From a checkpoint of a small multi-label image tagger.
Model: 5.01M parameters, 48-pixel images, norm rmsnorm, activation gelu_tanh, moe soft, num experts 4, patch size [6, 6], layers 12, width 192.
Rows from block 3 of a small multi-label image tagger, named by matrix and row number. Rows with one number within an expert belong to one neuron, the router's apart. Each number is 128 + 24 x the weight over its row's rms, rounded and kept within 0 to 255. All counts start at 0. Numbers have three digits each.
Before each expert's rows are labels from the 100 images, of 14976, where the router gives the expert most weight on average: "responds to" is what is common among them. Only what is clearly more common there than usual is listed. The data: Sentinel-2 satellite tiles (TerraMesh). In brackets: how many of the 100, against the usual share in percent.
# router: slot weights (model.blocks.3.mlp.router.weight, 4x192), inputs 0-95
# up: expert up (model.blocks.3.mlp.up, 4x48x192), inputs 0-95
# down: expert down (model.blocks.3.mlp.down, 4x192x48, transposed), outputs 0-95

# expert 0
responds to: trees (97 vs 58.6); main land cover: trees (97 vs 19.6); clouds (65 vs 15.5)
router.0:150143101164128142119101123133109139138116093138077104127148112154146122145134146112106113115111100110109114100129146151167129122106155072142107161118109163115134091137136100150135092121131156113120088145148115125120179110132122132158144138143112110122149129105182187108128116151132116128
up.16:100163134099110106165144142102119124128114167092157120144109059112130132099104113153132160148078146116166077122109136141125102125143090128112107120123136105123156189120091155110108134153128110111142144113111153149143137118115104140110087142155148148112123122086129090123139185112140103104
down.16:097156126168142108172127148170147125143132131107113096135106134119102154144124124103120106131101133165135095114120113110150119101125171111083155127123159141168151152153108134152170129095150119148187097126102135144162142137108102087172147108126092159158167160128144123152114109113149114133
up.17:115141115162137130141118132089114134102111122108108107073136127142104135148123143141126099107138107191116096103103121142106120164150159122144131113118120076128136123138120108142167100101127064095134084150147109110132120113114123161123110121068047148154190093130163158158161119099109138139
down.17:167138120098129137127121130160101150117162115155141154115172097140159110146073134125135123140101144113118155172155155124090126167125141128145103140146116084145102115092164117156098120091083152131130133134105075121104107179130099151170113149146151133139110185093155108101089111118173112127
up.18:101133083093104130151136131125138126183130167076131122140105074135148146123112147084147176142067145118141094131127168123091145150152121195098146126112095140116126147115101142130129103122102137105123148097126150130138125132136108135133096148135140140100115151059134174151162133087155095109
down.18:116099121152139154136152171167111140097159065134119161135139127161141123133145161110155138100128124140117128118126121127111140156131134141145167159164164151115111135119161132133150087154149176115140120100135115107120127180158127095144137084137131145124124135150133159144107131104155155125
up.19:134139131098162135125103110128157115133111154147125114119144161122127109089098136161104116183153126162107137154164158121083110162102150142141105109115110108136141097099110194110176143089121110081152114115104106188148109126124153152072135135079137122066116100136118120138118174147106133086
down.19:106143126137159127167103109115125087107147146095151159091134108128089130127088124135155076147096168145096128145165124164149111111111169127126122109166145106172102153100138150138132121077119122160162111094132123147102100136120124147149102147090118172167140123095112124156091161120155120119
up.20:105151134158163126144117118130105129135116170131094152109149127110131119142127083129159069153156144081114128077125112171153121139121131099154145139157140142114134154130151114123096125104141100138133136122124129155144136065129138117135197164145150126143138135129103141119132086132134101103
down.20:155159078101104137145154118083132173149131129160112097119133138111126094095116139126155160083142101096166131116114112136145113121174121144152077112125120136088127143132147062121102152159115192157073144175159154095150113156144126137153096146165116123162126114140118129145128097135156109167
up.21:195134110121117120122092090130150152156136123120080107071125107113156131142104138119131126138102153123104111143143184096127111129133126118071142137138087127162133108109104133138115125080131115067114119132151133157136113144095109134096145159099128127093109140107184162115096145119119127124
down.21:098127115125122102154158135143134098137142161100141136128094169127136155115172121097103115101094147153130097086120091109166103050141140102111143129099154166131132164122125098115155129148100170147155105132110186131148127135122110115143125105152100155163116123141105101165139098145161096140
up.22:121100141121158147119122108174114114117128123134136108121130170143162117135157139082084117134160168143093148137181142117109182126104136111146144149128119113157109113134168147120129118156105138139104128123128161117155151142117122096159155129125134126146131132139086152128122139118107138099
down.22:126142137094137107154133115157139091120127123150144149135082177148124154105157140112135145126139171103122136110166112101165132089131113157099160115119136178162109116079121129114115120159130142141160155101087194123124123159141152089153125132125142171102113143076106084113112128120143067145
up.23:141157134078138117159178126132112139139072124103203147157119115118156142092124140090118155128078119113195117161130151111068114125128096129118174140123154131095150165112149145128101131130095113130143176105091134139131112123137117132126098131146125162102129125083157072111127110105166128123
down.23:142133123164153147153107121148125088142091133106137147113132095086163138139126165132103113089101130151128130114133127155183161123124142079087097099115136166127116135140125132151181128120152139141131109154151114119160121099108128104138105106121083116149144168113137158155128113158113117103
up.24:199099126138101147136114119178138151119179101137115162138116129100121101109104116155130115141107133134101148138141155097141088131115137116088099144160116154143131101134139123144105131111127125116120138138123119163123123148122154095102144145149134099100074164123172094103085141139178131140
down.24:132111100111121090126140155118146117171168160118146131111086138121159137156174132120131120100108134124166095113098122104146090074155111113081154151126126124129125145117136108133128154125112176131141140152129180119163129148092130115122147119152115144146129117138122132122110069114133116112
up.25:099170126141144101150127131102088113107127121104127139100151118142106109150115112155156085130127133144130116107120112154117105160190145114150134103120119092111131160142150106152135099089116076107152102126142110121118102105109119186156132133086070152181184106120151136167134109104116130127
down.25:161144100108114151120142135125139177104125097181115136107167107128140079136093117132147130139129112134114172182142167125091104203112130142179082151134111074130106111112150103117093144124068156120102115130144071135104090138154132151135110163146139106119119136130156129099099145127136128131
up.26:100122152103124106167183140139135133121127178098152160175121115102136158092102140118112134145073174152155122159125150114136092124141139130117139131119160133135147184100127146152162168134156143163155134090079141135136071084122129085100108141133141146116115149071119101115142118125174077166
down.26:137134122133151171108121121123163112150079158126093116078175133147160102153119119135174109133157165153131148119125140125177166108123150117143110108105149111154170129115113158163140141115132120158145103128125148139122072125142122140113093110119123159146148158169078192139138109138113142124
up.27:105115133184146136126104152141116132115157114123108160110155112107115097161127089143163065126164128081100138077094100183161131132146159087161114151168121151109122143169147102145113129104136120161136122145148118132122136076142160133134152117149115113169149147133102147125151095135135120147
down.27:138163086095110138148136100094127167154115152171088104129122143087160099092100125129133140109143128085145145126123138158140080120174133147145068098147110140100149146124139080122092143146110197151082158147168157120170114152127118129149139188148121116133111120133132139119111135116150100159
up.28:115157132142134104142105141096108112117120116082128134106154106136110098150099136163173088125141138149115133123144106168117111168165149114140131069159105082141136134141141108168127109097141100127166109128154097102128079122102144181155121118065075149166179122121146146140115134100122132133
down.28:154118111109107159127133147124130164128140103206102128106167100144147090138093119138132115132124121152100161182137176141099083213127143132167083154144117097125107105096145106126120136110092143122123101131136050124099094133132139148110131153135119099148125152129163131098091130124112097145
up.29:152144131103116127118102104135143143160119146140067111102134113123130117132069123136158124174101130129077139134170159119140112148124149149076114105141122128185152105098123124129092086120138109089127122125135110166105098132082130131130152158106141105084108170107180115106082170127118126087
down.29:152080106157099113120147190114124128154125147102126123130124129130162139166151127116115088084110112152126131097101116126142131109150134106101122164148127156137134137145114106142140122125158161135148133143119118122142153122099114114122142080162093102160131140120151116119102064110136117106
up.30:131131145122139075169147110130078111123165170093146173143124098124119141116099134132112117138088138109154116153136119126102109138143097152096110126107111111106107169093135137139118133138141147126126149090099132154173110128118145166135090153145142135108134162067140095161127152089165082149
down.30:100130100160122085148142112102116083128126157055120112135128136147157124117169108111059094176144140142139106108126134127118101122167088163135108125098110124137134148107135141116106127131138130116136137123128155133187134079106141130108142165115114146149159131102146141107137118149140122136
up.31:153145141116135128163103131164182122146140148113141145146101134124123142103073124111148087164100145162109114147151136094134099155105138149050138098171170097163158124100130170128154126094159127129190122099093102147148095138090126094106128122113091148106109143098145078116106156111159112105
down.31:104155137155131110135098106116114129128128120094136111146171128139100133137091154160147118179106121148095114133124120160110140102117140105114120080120115120121152116137127169136137098081135091100153098098128137183115128160126082189149127125094117153118163118123151127134104152156146104098

# expert 3
responds to: water (81 vs 40.5); main land cover: water (78 vs 11.2)
router.3:124147118122111147144137125143124109166118168182135098141105127112111124087149132161115187119152114123174120142112129161082142173111082138163137131125151157116127133114133125118117137117105115122113162172102172123102132090168134100132135121156148089091107111129128117137157130138139126141
up.16:125145123117158137086138152173119127129123155119126151103142131081147109172142102127202126112145164133152138115134134153124167139133119151138143127140128121156128131151098132151101149108147111139111121097117143154104100105145109140128122080119154129113138150142112123129141101118082143095
down.16:118131140140120117151101106129152118100125118185110170144130116186113172095145150112111108144140111148109115123133123136144091193120144166160119146082148155118130137123114134152176067147145160100161099117123061095135115148134139137124148120103114109145124122113136108131120108133178111158
up.17:130115143163133136169118105149153135121127118080136132141158107138160190110098112116095124147090106104115108121164105106164110120127159112079122111138107138134189146131078134150140158097175155149172136107166101099142096133131119129109109125101087146161104172068136135137125127102163081138
down.17:116116115109136177114149127140099153106136154114109116132162143155141093147108118125173146108173085127090166130089118170141109150125147140157100134149146098136149139131181105153141101170143139159105124146126103084100132132147122131148106113115163122155146146163108147117107066090150162132
up.18:159137165130146122091134133155140142100133153120117158116122118088112131154137098118197118124127172149130121127134140107100134148095098128122159141138105097208140129144101123137115148086148072127125152097113139187152138124122140096114154085083139134089113148123128115116121127101074143082
down.18:105126125143156134154111090110124111124129113186113103129125157155154152099148148128102116111142103117125081105107135141153096155143139149146160122091143184117137170118154139149150078136096149128139115132077120107123083150132135128127158142122098143149094117103111128146150094147155082153
up.19:104106144123099151123198179102118158096141121132090160134174096128100116158110086082162134104120130150140114129094163137100152169146107127138106160133146121121165183170128082106112136131093118164137125094110120144134124103158127090146118101164113129153099146122109102149148098113103137111
down.19:138157099124126112149066099112150124120118114182124127125139132153146136090115148113096126150133111121122093156150172113134086194099102144149122149098112165110136089099104162149167119084108199098161133127151064126128111166128113156121154152120103115136106123055129138124103158151128081132
up.20:162153108114085100140116135122155170125131131143137122097143111110110110118116087158144104153116147172131135123153149102131107139139106120131089149138109108133130128149102112100111159091133074087150104131128088199114117113104116161084148152102135114125120100122164120097118145135122143139
down.20:109123123131156101143115105144154107100123154133160183098096132121116133148121108112153117114118163125096135094139128104164148129119151149149127142117110113153110143130098125144145088141100111140119094079147112142121148140101128122152118097079132161129142119151106127140121165131118167107
up.21:087126130136090118137174167156160143103123111112152165151132122134117145131111101122161130126127143137131107090105098124112170132150101124121136155111146099115141176172125117106133121162129117150152093096104157177098131124118143127144130106130128166112147159127102097142138128068139143122
down.21:140152106129145097158111097071136128135137101159090110143118109145121150100107112082101120122130104134093089160143179125154097171138135132118125158111112185125157126101121156147147133101095180115176132140120066113132111162127121101116155109130117134160083122089120123135099134157122097150
up.22:121135123140137144099151184161126127104142119120121158118154122101114109177141101098202115098144152147127140119135128169127173151115106137148132141145128111166131111172096102135114153112140116152130113095129123161121121103138127116140141071129122140122141147143111122130144091114085150100
down.22:128158138133130109152104107121151118102106140194114161120128111183136164100132154128099113152130098128119090132128150123130098201126132164151112139077142145110132136099148156151172064139126156091152119118115062097129118172119123147133146139095108116146110124091134123128129147127173122154
up.23:141119109123121150162128113090166132168145128128107064117097128150095141107118137117077162121130131171130105173135164122115124154115147108142119132147132132140180118109144153080188147105109127119163102143113125109141159136120116066116128125122109127119103103120137156151118174137128102144
down.23:147135151131100145090146162120096135096150107086157125136163110133167123167131105125135106094132131103123134130094117125122137110147132078104110158159110100100150131182146136120105133150147106147104154140150122115127149141108125130127073104144142127155133138142101138092121103102117172091
up.24:149148104108137145158116107086172137154153109131128084113125128162103120133119136104115162101129148169129105157145176132126111144126148079137098144155113131137160134128139138092175122128089142114167078121135107118150162147106101084134133115138111129136103090117141170150102182141124112150
down.24:145135120134111142072150171133087135086150127092149125120133090134145118177146131139142120109109126099124152103094121122113141109156119083114124125133118091112133134166139119148091114161175150122089157148159126121130144151118105152136089110160126112138166112124119142109124109099132175113
up.25:145097150160096110124143132108137142140112136118075160073132124125107173126123147126145134099096112142139076121114117107130080121136089144064132120106125152140109116108073087123139092132132144100136123120139122119145124150132138100147132110080097144136137146104168145136133070084111121142
down.25:137130112115149167125195156165112136116164119099160126129116134122115115143127135119132160099149122122149131167104109109105160106121144130135116167134168105120121155147152144155127165133154146169133145142120161116107149128157108125157067122156166148131167162139104102116168098139174124136
up.26:147115136129137145077108136131106168086175077107107090102143143145123117144145127119156146090142120158095135147130171109119158146129143122137166147153123114148146113131134129130136136085151098150132129145152125083103117166125094101128121056096093106145098108139126133130123122111141153130
down.26:150113147136082099153167167088131132101145143162123149114106157157127167101174131104102122122148141122116111101107114117126061139188128132085139133087148157104146165117158090107127119176146130115105141146122106113155119166113131129143126119148108128161108128126147105128136127087134123152
up.27:126121132127156143083134166167104136112148128116115147117168137097130097172146098111211118105154149140127157129138139153112172142119125148147134136156120123155124108150114119152104147098130113157108129108121124145110109111154110131131130071135145125113126143147105126129148088134093145099
down.27:110131146137126111126106112137159120092106132189103176133135125180131172103135143116098119145127118146106109131128126121140088193124124150150120126055146143111120126106117138147186072155149153099133106122125066094140111150128134133123127121092104111135132112101143120144131119111163120157
up.28:133107171171132115150160121092111158100153075080130157118144062136119138149090127101113117103091106090123093140118135144148128141138118078106105152139130139120138136181118087115130157102138139119150133116133101115160127128127140119145115128131069133164145138082145133150143114118136108151
down.28:144107106106132108116138143136137136118116140102103129147133119112149112165150115092162129159133136110095140072107097098142104120148105139078155104144163101120158126131132111121119131212139151152116138139119145145154169103090149098155145134148169153121130140176132102103115112069122172115
up.29:140139131159148119158136083141123142139159107088114112145122084160147152122086143133118140136100113112125104157156138140119109140123130116083106130111123148134144117115130148180154111108113184123140083127128111119111050147119132140140108160107102138143125178070168139129089122128153066150
down.29:143102139142118139158160163146079132091125155149114101130175112142166144147126105137142147159126111109128128156138159146127116162130150115133155130138160126130123155088142109133083119125129119155120130106090109123091106088164114100164120069180132101115115161140178120110100105123146136127
up.30:160122153182080126126121132108155149098141133137158153107119109098137155110131121163076093129102107122127134119123100107166102103139127104109126168128112148108177121145103111149129145123142124129152167150154125140140145138122146123111139132137116107154105126128136107062105125147159120152
down.30:128147100113116084156111122114162100182085134132146134103093134107138146123123157134126141144091150085128119075135100113159140083127119113086152101106116157148114127115106129114114117150082119101112127108135170159110144143109113128142150160141136143100129111105143137131130181170112080120
up.31:147126133171081130120135142115150147101137132130143144117123108111153160114118123137090102128099101106129143117119096115174130103125139099109119158140129139109193124158093113164125157144151128151160178141167139111116148130135133125128127134154130099162105132125129124057110104145151123137
down.31:138140114123101080151103122126164109197085152124123131107090116097134151109111144135136130138083148103121123091153105128155128101117115114076159102128104163141125118120090119099123125123100126103129124114139147160115130125089122124128161144128144144091118109089170143116118172134117083122

# expert 1
responds to: snow or ice (71 vs 20.6)
router.1:133164103108104087108158164139168187080116123125125140104127099147142162141158084100143136138111122129161108094125116093132126103154063083100142159104151106123137138139132117130114129154158112135160159135142167145101100155117109140136144121114134139140112166143121114083104138092123172123
up.16:143116096116151128123183099104120141157123112085107082156115054121115131125083142143101136103083134125156054161151183145088091139141133100096108149111129130102124134128117140128163150115135138095124148141118124113160109134108145132114086176132129127114109124077121160127138152105122086131
down.16:116125148151154139183143122116095098104138141067132126141158100135108125137059122139101079146063161141078109151163120134146114138124164079090128103145173100154158154109141137135154095100118094131128095137119093135133102114095110113158107160093099168135144163104127132150109145103161125123
up.17:106098169167156106120115116110147130120147123037133158125092150137140173106143126133114116114147071130122085118140096086132114087118137106114136153104118126107121129136097148115168144119143140119143128138170167111158122164131157131095115108084097147144127109141106113172129122096138141121
down.17:120131070088084103110132126146119149196100159127111099145098148126114136110122156166135165160156125130164126096109105137138116087165093164096117080125137167104162106096127101138132128155143159102131123114107176108128119134105122158116126160144127125098106117164153137097124117117185139153
up.18:138115154133113123118168137107129185119160103098074133092151094139088118144110107096151108083121148162076109128134171108115126166153168101136117147143119111166164151140146094117117115091113098123135106099108114140153132144132131103132108119112094136128115139116127109137123131106140125130
down.18:143110126099120114121122115133102146192123154110155122137101088133180127116115106137122157152109143074173123129119128110101166118110110130108152150133102108117110140097118130110090141125165126140120200111092153137153167134133129112137122157180180127094097149149129132108126117123125116119
up.19:146144082151138158132103109153113151144151109148116118149099119114109097137106102128130134151160121110106158119112128127161135138115131126141114139148122139118131132142177122115115161103144143152121119180130120141099136077112112111131152138157171085098109123125135153095122135162125100154
down.19:112096094149160157172137124107151114146094109073096105177161146127147130116088136111095094107111093152103093138115107089147109089135140094070101116108123134117104121119150136152161122134114133137155109135110103130134107109123120108154105122150104162154122167176121138120108100146156131131
up.20:144147107165155180135102110160101133133158095137135127159129138112134109134123113116111139148159119101102136139131146130160143152096129128145118142133143156106150129142154143112119162093132153160144121156113109131123134115134091087159154116165157095117096130124136136134129135146144107152
down.20:136111102144168158147103109135134093135092109085115105199147179133166141099097149118101120112120104145122131124145094079178129089115129113074133117112114157123128099105129136147175143160091140132137116126127102118110111110117127096127125110140086160133095160172096116125094107166137123121
up.21:125125158177164109113100117122151128107123121036139149128113159125150171116151117123123116120153079109117089126147106094133116074117135110106150162099105109115123122131114162118153138121141155133145137159180171118138134171125139139113131108099120152145129118150100116171111129091118143114
down.21:118119057079099106098123126147119142175111145126125079135095155135097115114130157158131164154154104133169137099112110131133118082174091166118116087121129159104161111104126084134141126155146157104121134120114193110120124128116116153117124145154137108102114104191143137094134120115164157134
up.22:144152094107162122134106113179152123120152104063160140125105143167156126130122155152124121153146149161121124146150098126148145115131139129106135125116131096146122130106171160178180124142183127095123096113116128105144111147083141156130105125109136170125152183130170172090097136105187124175
down.22:113131092091178137107101122145129098138144145166149116154113175130118085152124145140131121144179124133100162134126120149166107129162123194149088114137145147128141107093127121161156084143123186129136115118122117115130123111114136129112153119137161112138121135154111134126116109095161142138
up.23:127168144163135156150075117130128110116115115162143131156166150129121113124109104159112107193168111116107169124149102139146118150086140132161129129143143120102177128130153168104118151095133122141158094168111118160095101084121117144124154141127147112106125101143136115135125154164155114119
down.23:148097088117149161139130119131148095169085107130135135172118203130140094123118178130130116085160124125122134115120084103173123098133124127107127095147115167111137102116131094140156139173079131121096125131108142098112114140136171083105121111163104155134115116184096108138135110136162136139
up.24:149144101142177142132085114163150121124146095065167129136111152155140112113122124141100128144159104137117140162173102109140123115101146118132124161125144102108122112121182185155166157109144154153151111186136129129121140151108124131115107118135138149118131145143111146146100129129156132149
down.24:103135078086123112124139136131126133174129132161133127157102157139067090138119144162150141131162112110125135105104104142143128092172108193118102099133148170104156112114134108154136071155113150126141134108087168105106152126133146131144136132165152121103129128175146117125129133123172144142
up.25:134108197172146130099134133102091158109143106076103168128159120119127126156139110097154101095141102109079116118126159111110140135130157116146140152143099107134124127166104113117098116086120116163117142133160126107129124145149131118142118102120107115155102118132102106170126118123114130084
down.25:121109097090081130104141134160125151216107151105125093154088134119154121092119131175146165137135116098186141094108093115124152096145109142116139110127120137105146132122141107106115158147169120129105155137091177121129128121114119111126106171165153128095117113154123129109141120136144126148
up.26:159166149163140095115122094129111164108116098104134146099145141140135185124143142135093119095100115127150070110124122116140100102153138080099158161068082142088109101137106113132143097094131092058126106132147117137136164172130104138117128129140090149133130090130164131147130108095125142135
down.26:126116110093074156094178152100123158136096156167095115127127107124148137117122145120114164150162106148159145138132137134132109171167085147124110092138118146110156116074118083158141126166143144095106136123115124070129108103120169136122132131145139078143107127145158150089123087098134154133
up.27:132124146163110181138106127115101139121138115161130149186133145095157111113124109135103133156154087128107120157132154134125146149088113146144119149119143154120153146143120156091133170094145152157137127151103105133114105113144111094142155118147131083108086113126135111121133143160136110126
down.27:160118082134156151136138124143134114143085111097110102205155179118170133112086126117122110104134102113128148132113117081168136118130117114087107112123102129100135122120129103124154153183089147133098125140133094103111108123104114085141130129150117140142086166172090113098084089150124127106
up.28:151103106111148117122147129130100142138120104062101090090125107146155123135124173130120135081105145129152084127137132116116122116148169104096130131099107127142120121095136114186174113126130136081108098118122131118146142166135138145134072145111092153114155147118171163137135094097133139147
down.28:130124119083160117161123111089147119174108156180136131151104131127120120123130129099131136152123135131133120135181127121125108134140089152087128109156124142142136123089147136148142122138107164125158139111084111122171123128102150110124196125144145150124107128109153119097098118109136089135
up.29:109125115103118134140149135130101102129128150157142151161105133105114114102138128136137160129137133122161139149149145163085157184121084182156119122131128149097100133121104116100088162138116138144118161115115137132132110064164153120120124135158158096075103101124113101169167153142108119127
down.29:144091134134117167138137136127108138145123114143126143159173140149160077130035113131132088122167113093097157131112106144136120165130168113164087113162131107100113125137163092141091112160121143150082148172128087117130112101137174099150117156138139106135095137176103127113118092136134130126
up.30:132116133120115117154115144162102096113149125155173165168097149103100117079130135147131136148149132139148169171177115137104137181124091179141118118135152136104101126121115126107096182126153136158146162121107126154122096105146140127120117124157161101084105110126133077149149162141144110141
down.30:123110122133091154130147135114109122154116133161123144155168145133146086126051129127131106127171120075107149107073110150114121151130153146158098097154128126080126152141153075113090102172103121126047147163120130122112115098146165091143122176180138136126089106166107116116138103130145109131
up.31:140105178105136134106151119140118170124187130094080119120123125114130117143127111115130123116138148156051141152145173100110140138139164135125122147127133120179160163127149147120131125115130108141131120094098132148151111150135113088135114102089139127109097154128119110136116142116112130102
down.31:128120124099075107110141097134114149193127141126151105121103129127137120095108115156143168115130141074162119097104118108110155099147103145147128119107099126101134148129124119097070131137162104119098175103084179150134154143144116125133111181149172128070106093128117131120159131149124097134

# expert 2
responds to: main land cover: rangeland (41 vs 20.4)
router.2:102166110156121117179124109107139145148120116151117130157134118139089137095082112139126114113102108152127113107131103158147085135149152068104087128113124144103130143150141111090160116142122133114126063131157083109132129134075112148116121145131100124147138073135143126122111141139141117168
up.16:130158119120152089123111117119145155141149148103090115112107106085104130117123109104180097110129170155124130156183172099156096147114121107120119101161095116207121124118116105123129155075158119111145120092134120154156106147096086138108140115102118127122136132110157127113109158107121124151
down.16:114088168150148146115102099161126091144143114104174144165099159145138143106141162142096122122147099098110097106107102105144130070139136135122177151123121156080136140187118137111154170110127137153151146126116166113149099125169146085124111105104094116130133110170084079160180121152123145156
up.17:147168161090147112061127108130117151099079121116134121123131094121159147106156100110122146107097165141197102173166180100119108126098065126134148165109108108142134105096085134125111175075117097105146160103097141146119127146131094135089130102152140159099098124126132100112124112112083143099
down.17:109141124106151139152127087167126116161110194144152112140100155099131151118140161137144165123139147120133121098100127148130141097145148150140174116099151176116139171118108143144153129119125147148154114107112167166094094112169071094159095121122132115132136143164121093179144114163125118106
up.18:134159159078153084127106102142143136142117146135143134145096125087116130101119077110168102147126154146147175168189139091132118130085099143143121095167098088180135108107141138143113175104147116118142137113107132156143114144098105147095135133112149126081128105127140092094105156153134115106
down.18:139116126151110131100115119160114140149137129116156133124107129113154137140152175146109169115139135107111093075096113158125168074158144118123169136103111168107110138167095118142140131095156152133143142095123170138120082125184092099167095104113115099109133162141136148162158112152130137138
up.19:138079151133135095146127070133121107130090163068107147149120092128126150104112136116106131149129142073126121132138129116109119128162156138090145122115077129125147112106115123146104126141175129125119177118130141118153120132119141118181099156129114121068098146066150133130120129123130084098
down.19:139163139092130101123080131132110137104163135097143129109108077131166105158092126151123094166127136128115134102144135165118156128146116126105137107117120105162118127160141117118122076101128117056126124164133124126157120139096155147110174121071115138142145111109167151120072184092168165109
up.20:178113129124118123110117120138082148122118115087116113123156071109151078159115128153160132153117113072122116134120171145103172130119129130129145117159099113113126090124118130162080134105124137113105167131128140120107121106147129133149135128157148133118102134075150137116137116093149086100
down.20:139126132092132154126148141081102128118142161128170115094113157112152082115097163151092123094140119114124117136125135166059118138132119145154095134097165143064101148087167146130142107132140136122112158154085152107107090120197188144130115143151125142125118158080117146131160141102129109136
up.21:148100123109174141128108114170112144141128117085109116153131061142135108118089143115134131150111133091140093159142166134112132143096124134119145136127115117157161104103109147156126145092134152112141167100130124129135084119150125132110138141121151123083090139054156126150110113118147090116
down.21:116183092116137139108111133159098124070130121098158133120160119143130118129128149165124115139163108128157107068128099102089104096133124132115150137101125108100103091109140123127146136102135064068125123142129156131139098147120163195100139172112114184129153099140130112136146092115126172126
up.22:122085161144173113127117100156134101136146106128102159154155148115092117115117124146163083128157122124099174122161097129150118153113137119135111076145110109154091070142167137126126124138175140135082122138174106097167106118111180143105150157079128108108159115133085126120120132139117116121
down.22:154133114130111114149194120112120140145107125102133140106124106142172131135145129099114175093099136113185088120117152121107147097149119116140116164080155151093110164133130103112091151126114141137119153112107155134116135144206107138153081135180143153129110153104095166146162096123117113138
up.23:146147136122132089114100101176100103122108126088131135127119112101190132126131100109156132150119123086147110148143135118097168122093094151132171114121096083132092123126088115141103171075130126121127142123144150126132122110117090131140130143137124141101126142093194150133138118108096114098
down.23:117111150169136117157132145112146089130135132135161162127139156138132125128111167159132096128124117117148135082125064144104088079123160119136085117095136175092106122156145149116133148132100103105136109106090142128132112126151184143096109150133097136138143116159132082154167130168144123123
up.24:162088114086167123134107112132117125146101121103146086144102106153135091103106155148095166117144164120160133159148152150082101155110121110139129128147131120132122090099168157142153135091107126098109146143107152138097140122124149089115123152149134109082104114111143106139096119127113116117
down.24:160126145106141125100091094126099136153110125128115087101121119162163137105119133128119119126139152102139131145165167093124117126113135122114133119104090120140150085102086157127119139101173148083115152139148144167149118171121103122102130151137163154087120114080148132133102144110133091112
up.25:104165129138112123143167118084107129127106147109149136103127129152142137152153160122117155092107110116142073086078126171100139092184159125140123154085141168059125160146127121121129078156097145124104117130148152076123152131158130160157070152135105126168150107143091177192166106120117142128
down.25:143125132082146135116104105130097116121137117120111095133162095142132115130117111145137144146121148088132141161161164142088141137096123137136155144162137084133157095088153167116094128094090105117106151156117136143073138105120128143117158131129163169100099130131124114115104149129101144110
up.26:128135161067144129111165158114133091086153144126193163115132105147164107169113143146114120143113154142140099141121132129061127154159127159113121134114146088119119159111122173138123113149113094115121133087072117144155100129129180139109092129113123197143143158127110107147131137085119138101
down.26:131119111160150131155097126151105142135126107110115103148120115102135132104153108128145132087141157086122155122147117142167110142121136108149156147159135158124130112117138104129098166098138172170123146153142120089105124098164110104161125128168122093131135138121114119119134111164129114159
up.27:130147138105147086149098101131134128131127146141131138156136132071105131100109084094177105167135128144124189163191136103146116156100111156130112061163115088170140111100143130136101167102146128137155131125139106147140118140096096150122160133116151109115112129125142088107092150149145118096
down.27:142086135135110137098104129162133136163135107131177127145093135130169121120136181160087155105160123093122099091090104129120136097161142121134146151114114168095094133177122126134144143111148168127128135113120156127134101130172134104158099106118101118096122125160126136145172119152139106174
up.28:148132137099123153105131099120118163154147146069131118146107088137180131141101128123139164125079137095106132167138153090127153127117108162091155159126149094133141154102131148154109112119147129154121192135094127119096097139126106107145117140146158148093108171065143116107094124121113083112
down.28:088131126150087082124143140171108119122172127135140172147109109127131130127121121139136126116103119157113109096149131143144142152132111144087135126106150142142117137124150092141128054117138104092149128123113119127145125138092095094159164132128113131121114137137171096114097160126157164116
up.29:110144128135207100139134107114102133140103128087099150139155109168144107173107125087115102125131160136097095110117127141130132118152161102123140137118098101146107168144156112151141099145142138131094101123142114104162137113109145159152123184120119166146171140112109179143116120117121123149
down.29:117164168110110145159158099109105117097143163174133089161115161132139154083130112139132172153131147127147126137150165128139124150145124164146153108130170139171186160083131145099094132168094116154149157122112143130112135113146100104151132133142159123130074133127113097139125150130129114100
up.30:132115142120177071124107105121139116131140113132101145121148127139114114123111090111144070154137145138094177128180114104152101150124133113122130093173081106186115106116167120150126144115166127119125122141178120130175098125092158153112188181071128124126150130122121130074089152146134115119
down.30:116107150112081134102168142149115135142128121118138143156112107113154143129149141135145195109109124070153110121110130144112169099142112128135156133112122155104107145153117110111073134142121130149116197098098157135093124123200128114181082113155154103088098144101101123137160106126114134133
up.31:116094167141178113137127107149121083121140103128111172160162137124093116118118118134148096152154114124100169135157091126140116168123126137135114060135125096136094093136177138132121127146152137136084121155169102090171109112111177143120152163092124117121156118132083125126122110134135117118
down.31:138128101117125130141177128132115164148114133100121104120105121144154136137147138111137184077113131104196085102106144117108146094144125105124135164091149160103116162136130113123105139136113150136114150116095168130111160150201105131151080133180140158121123147116095164150170091107121121150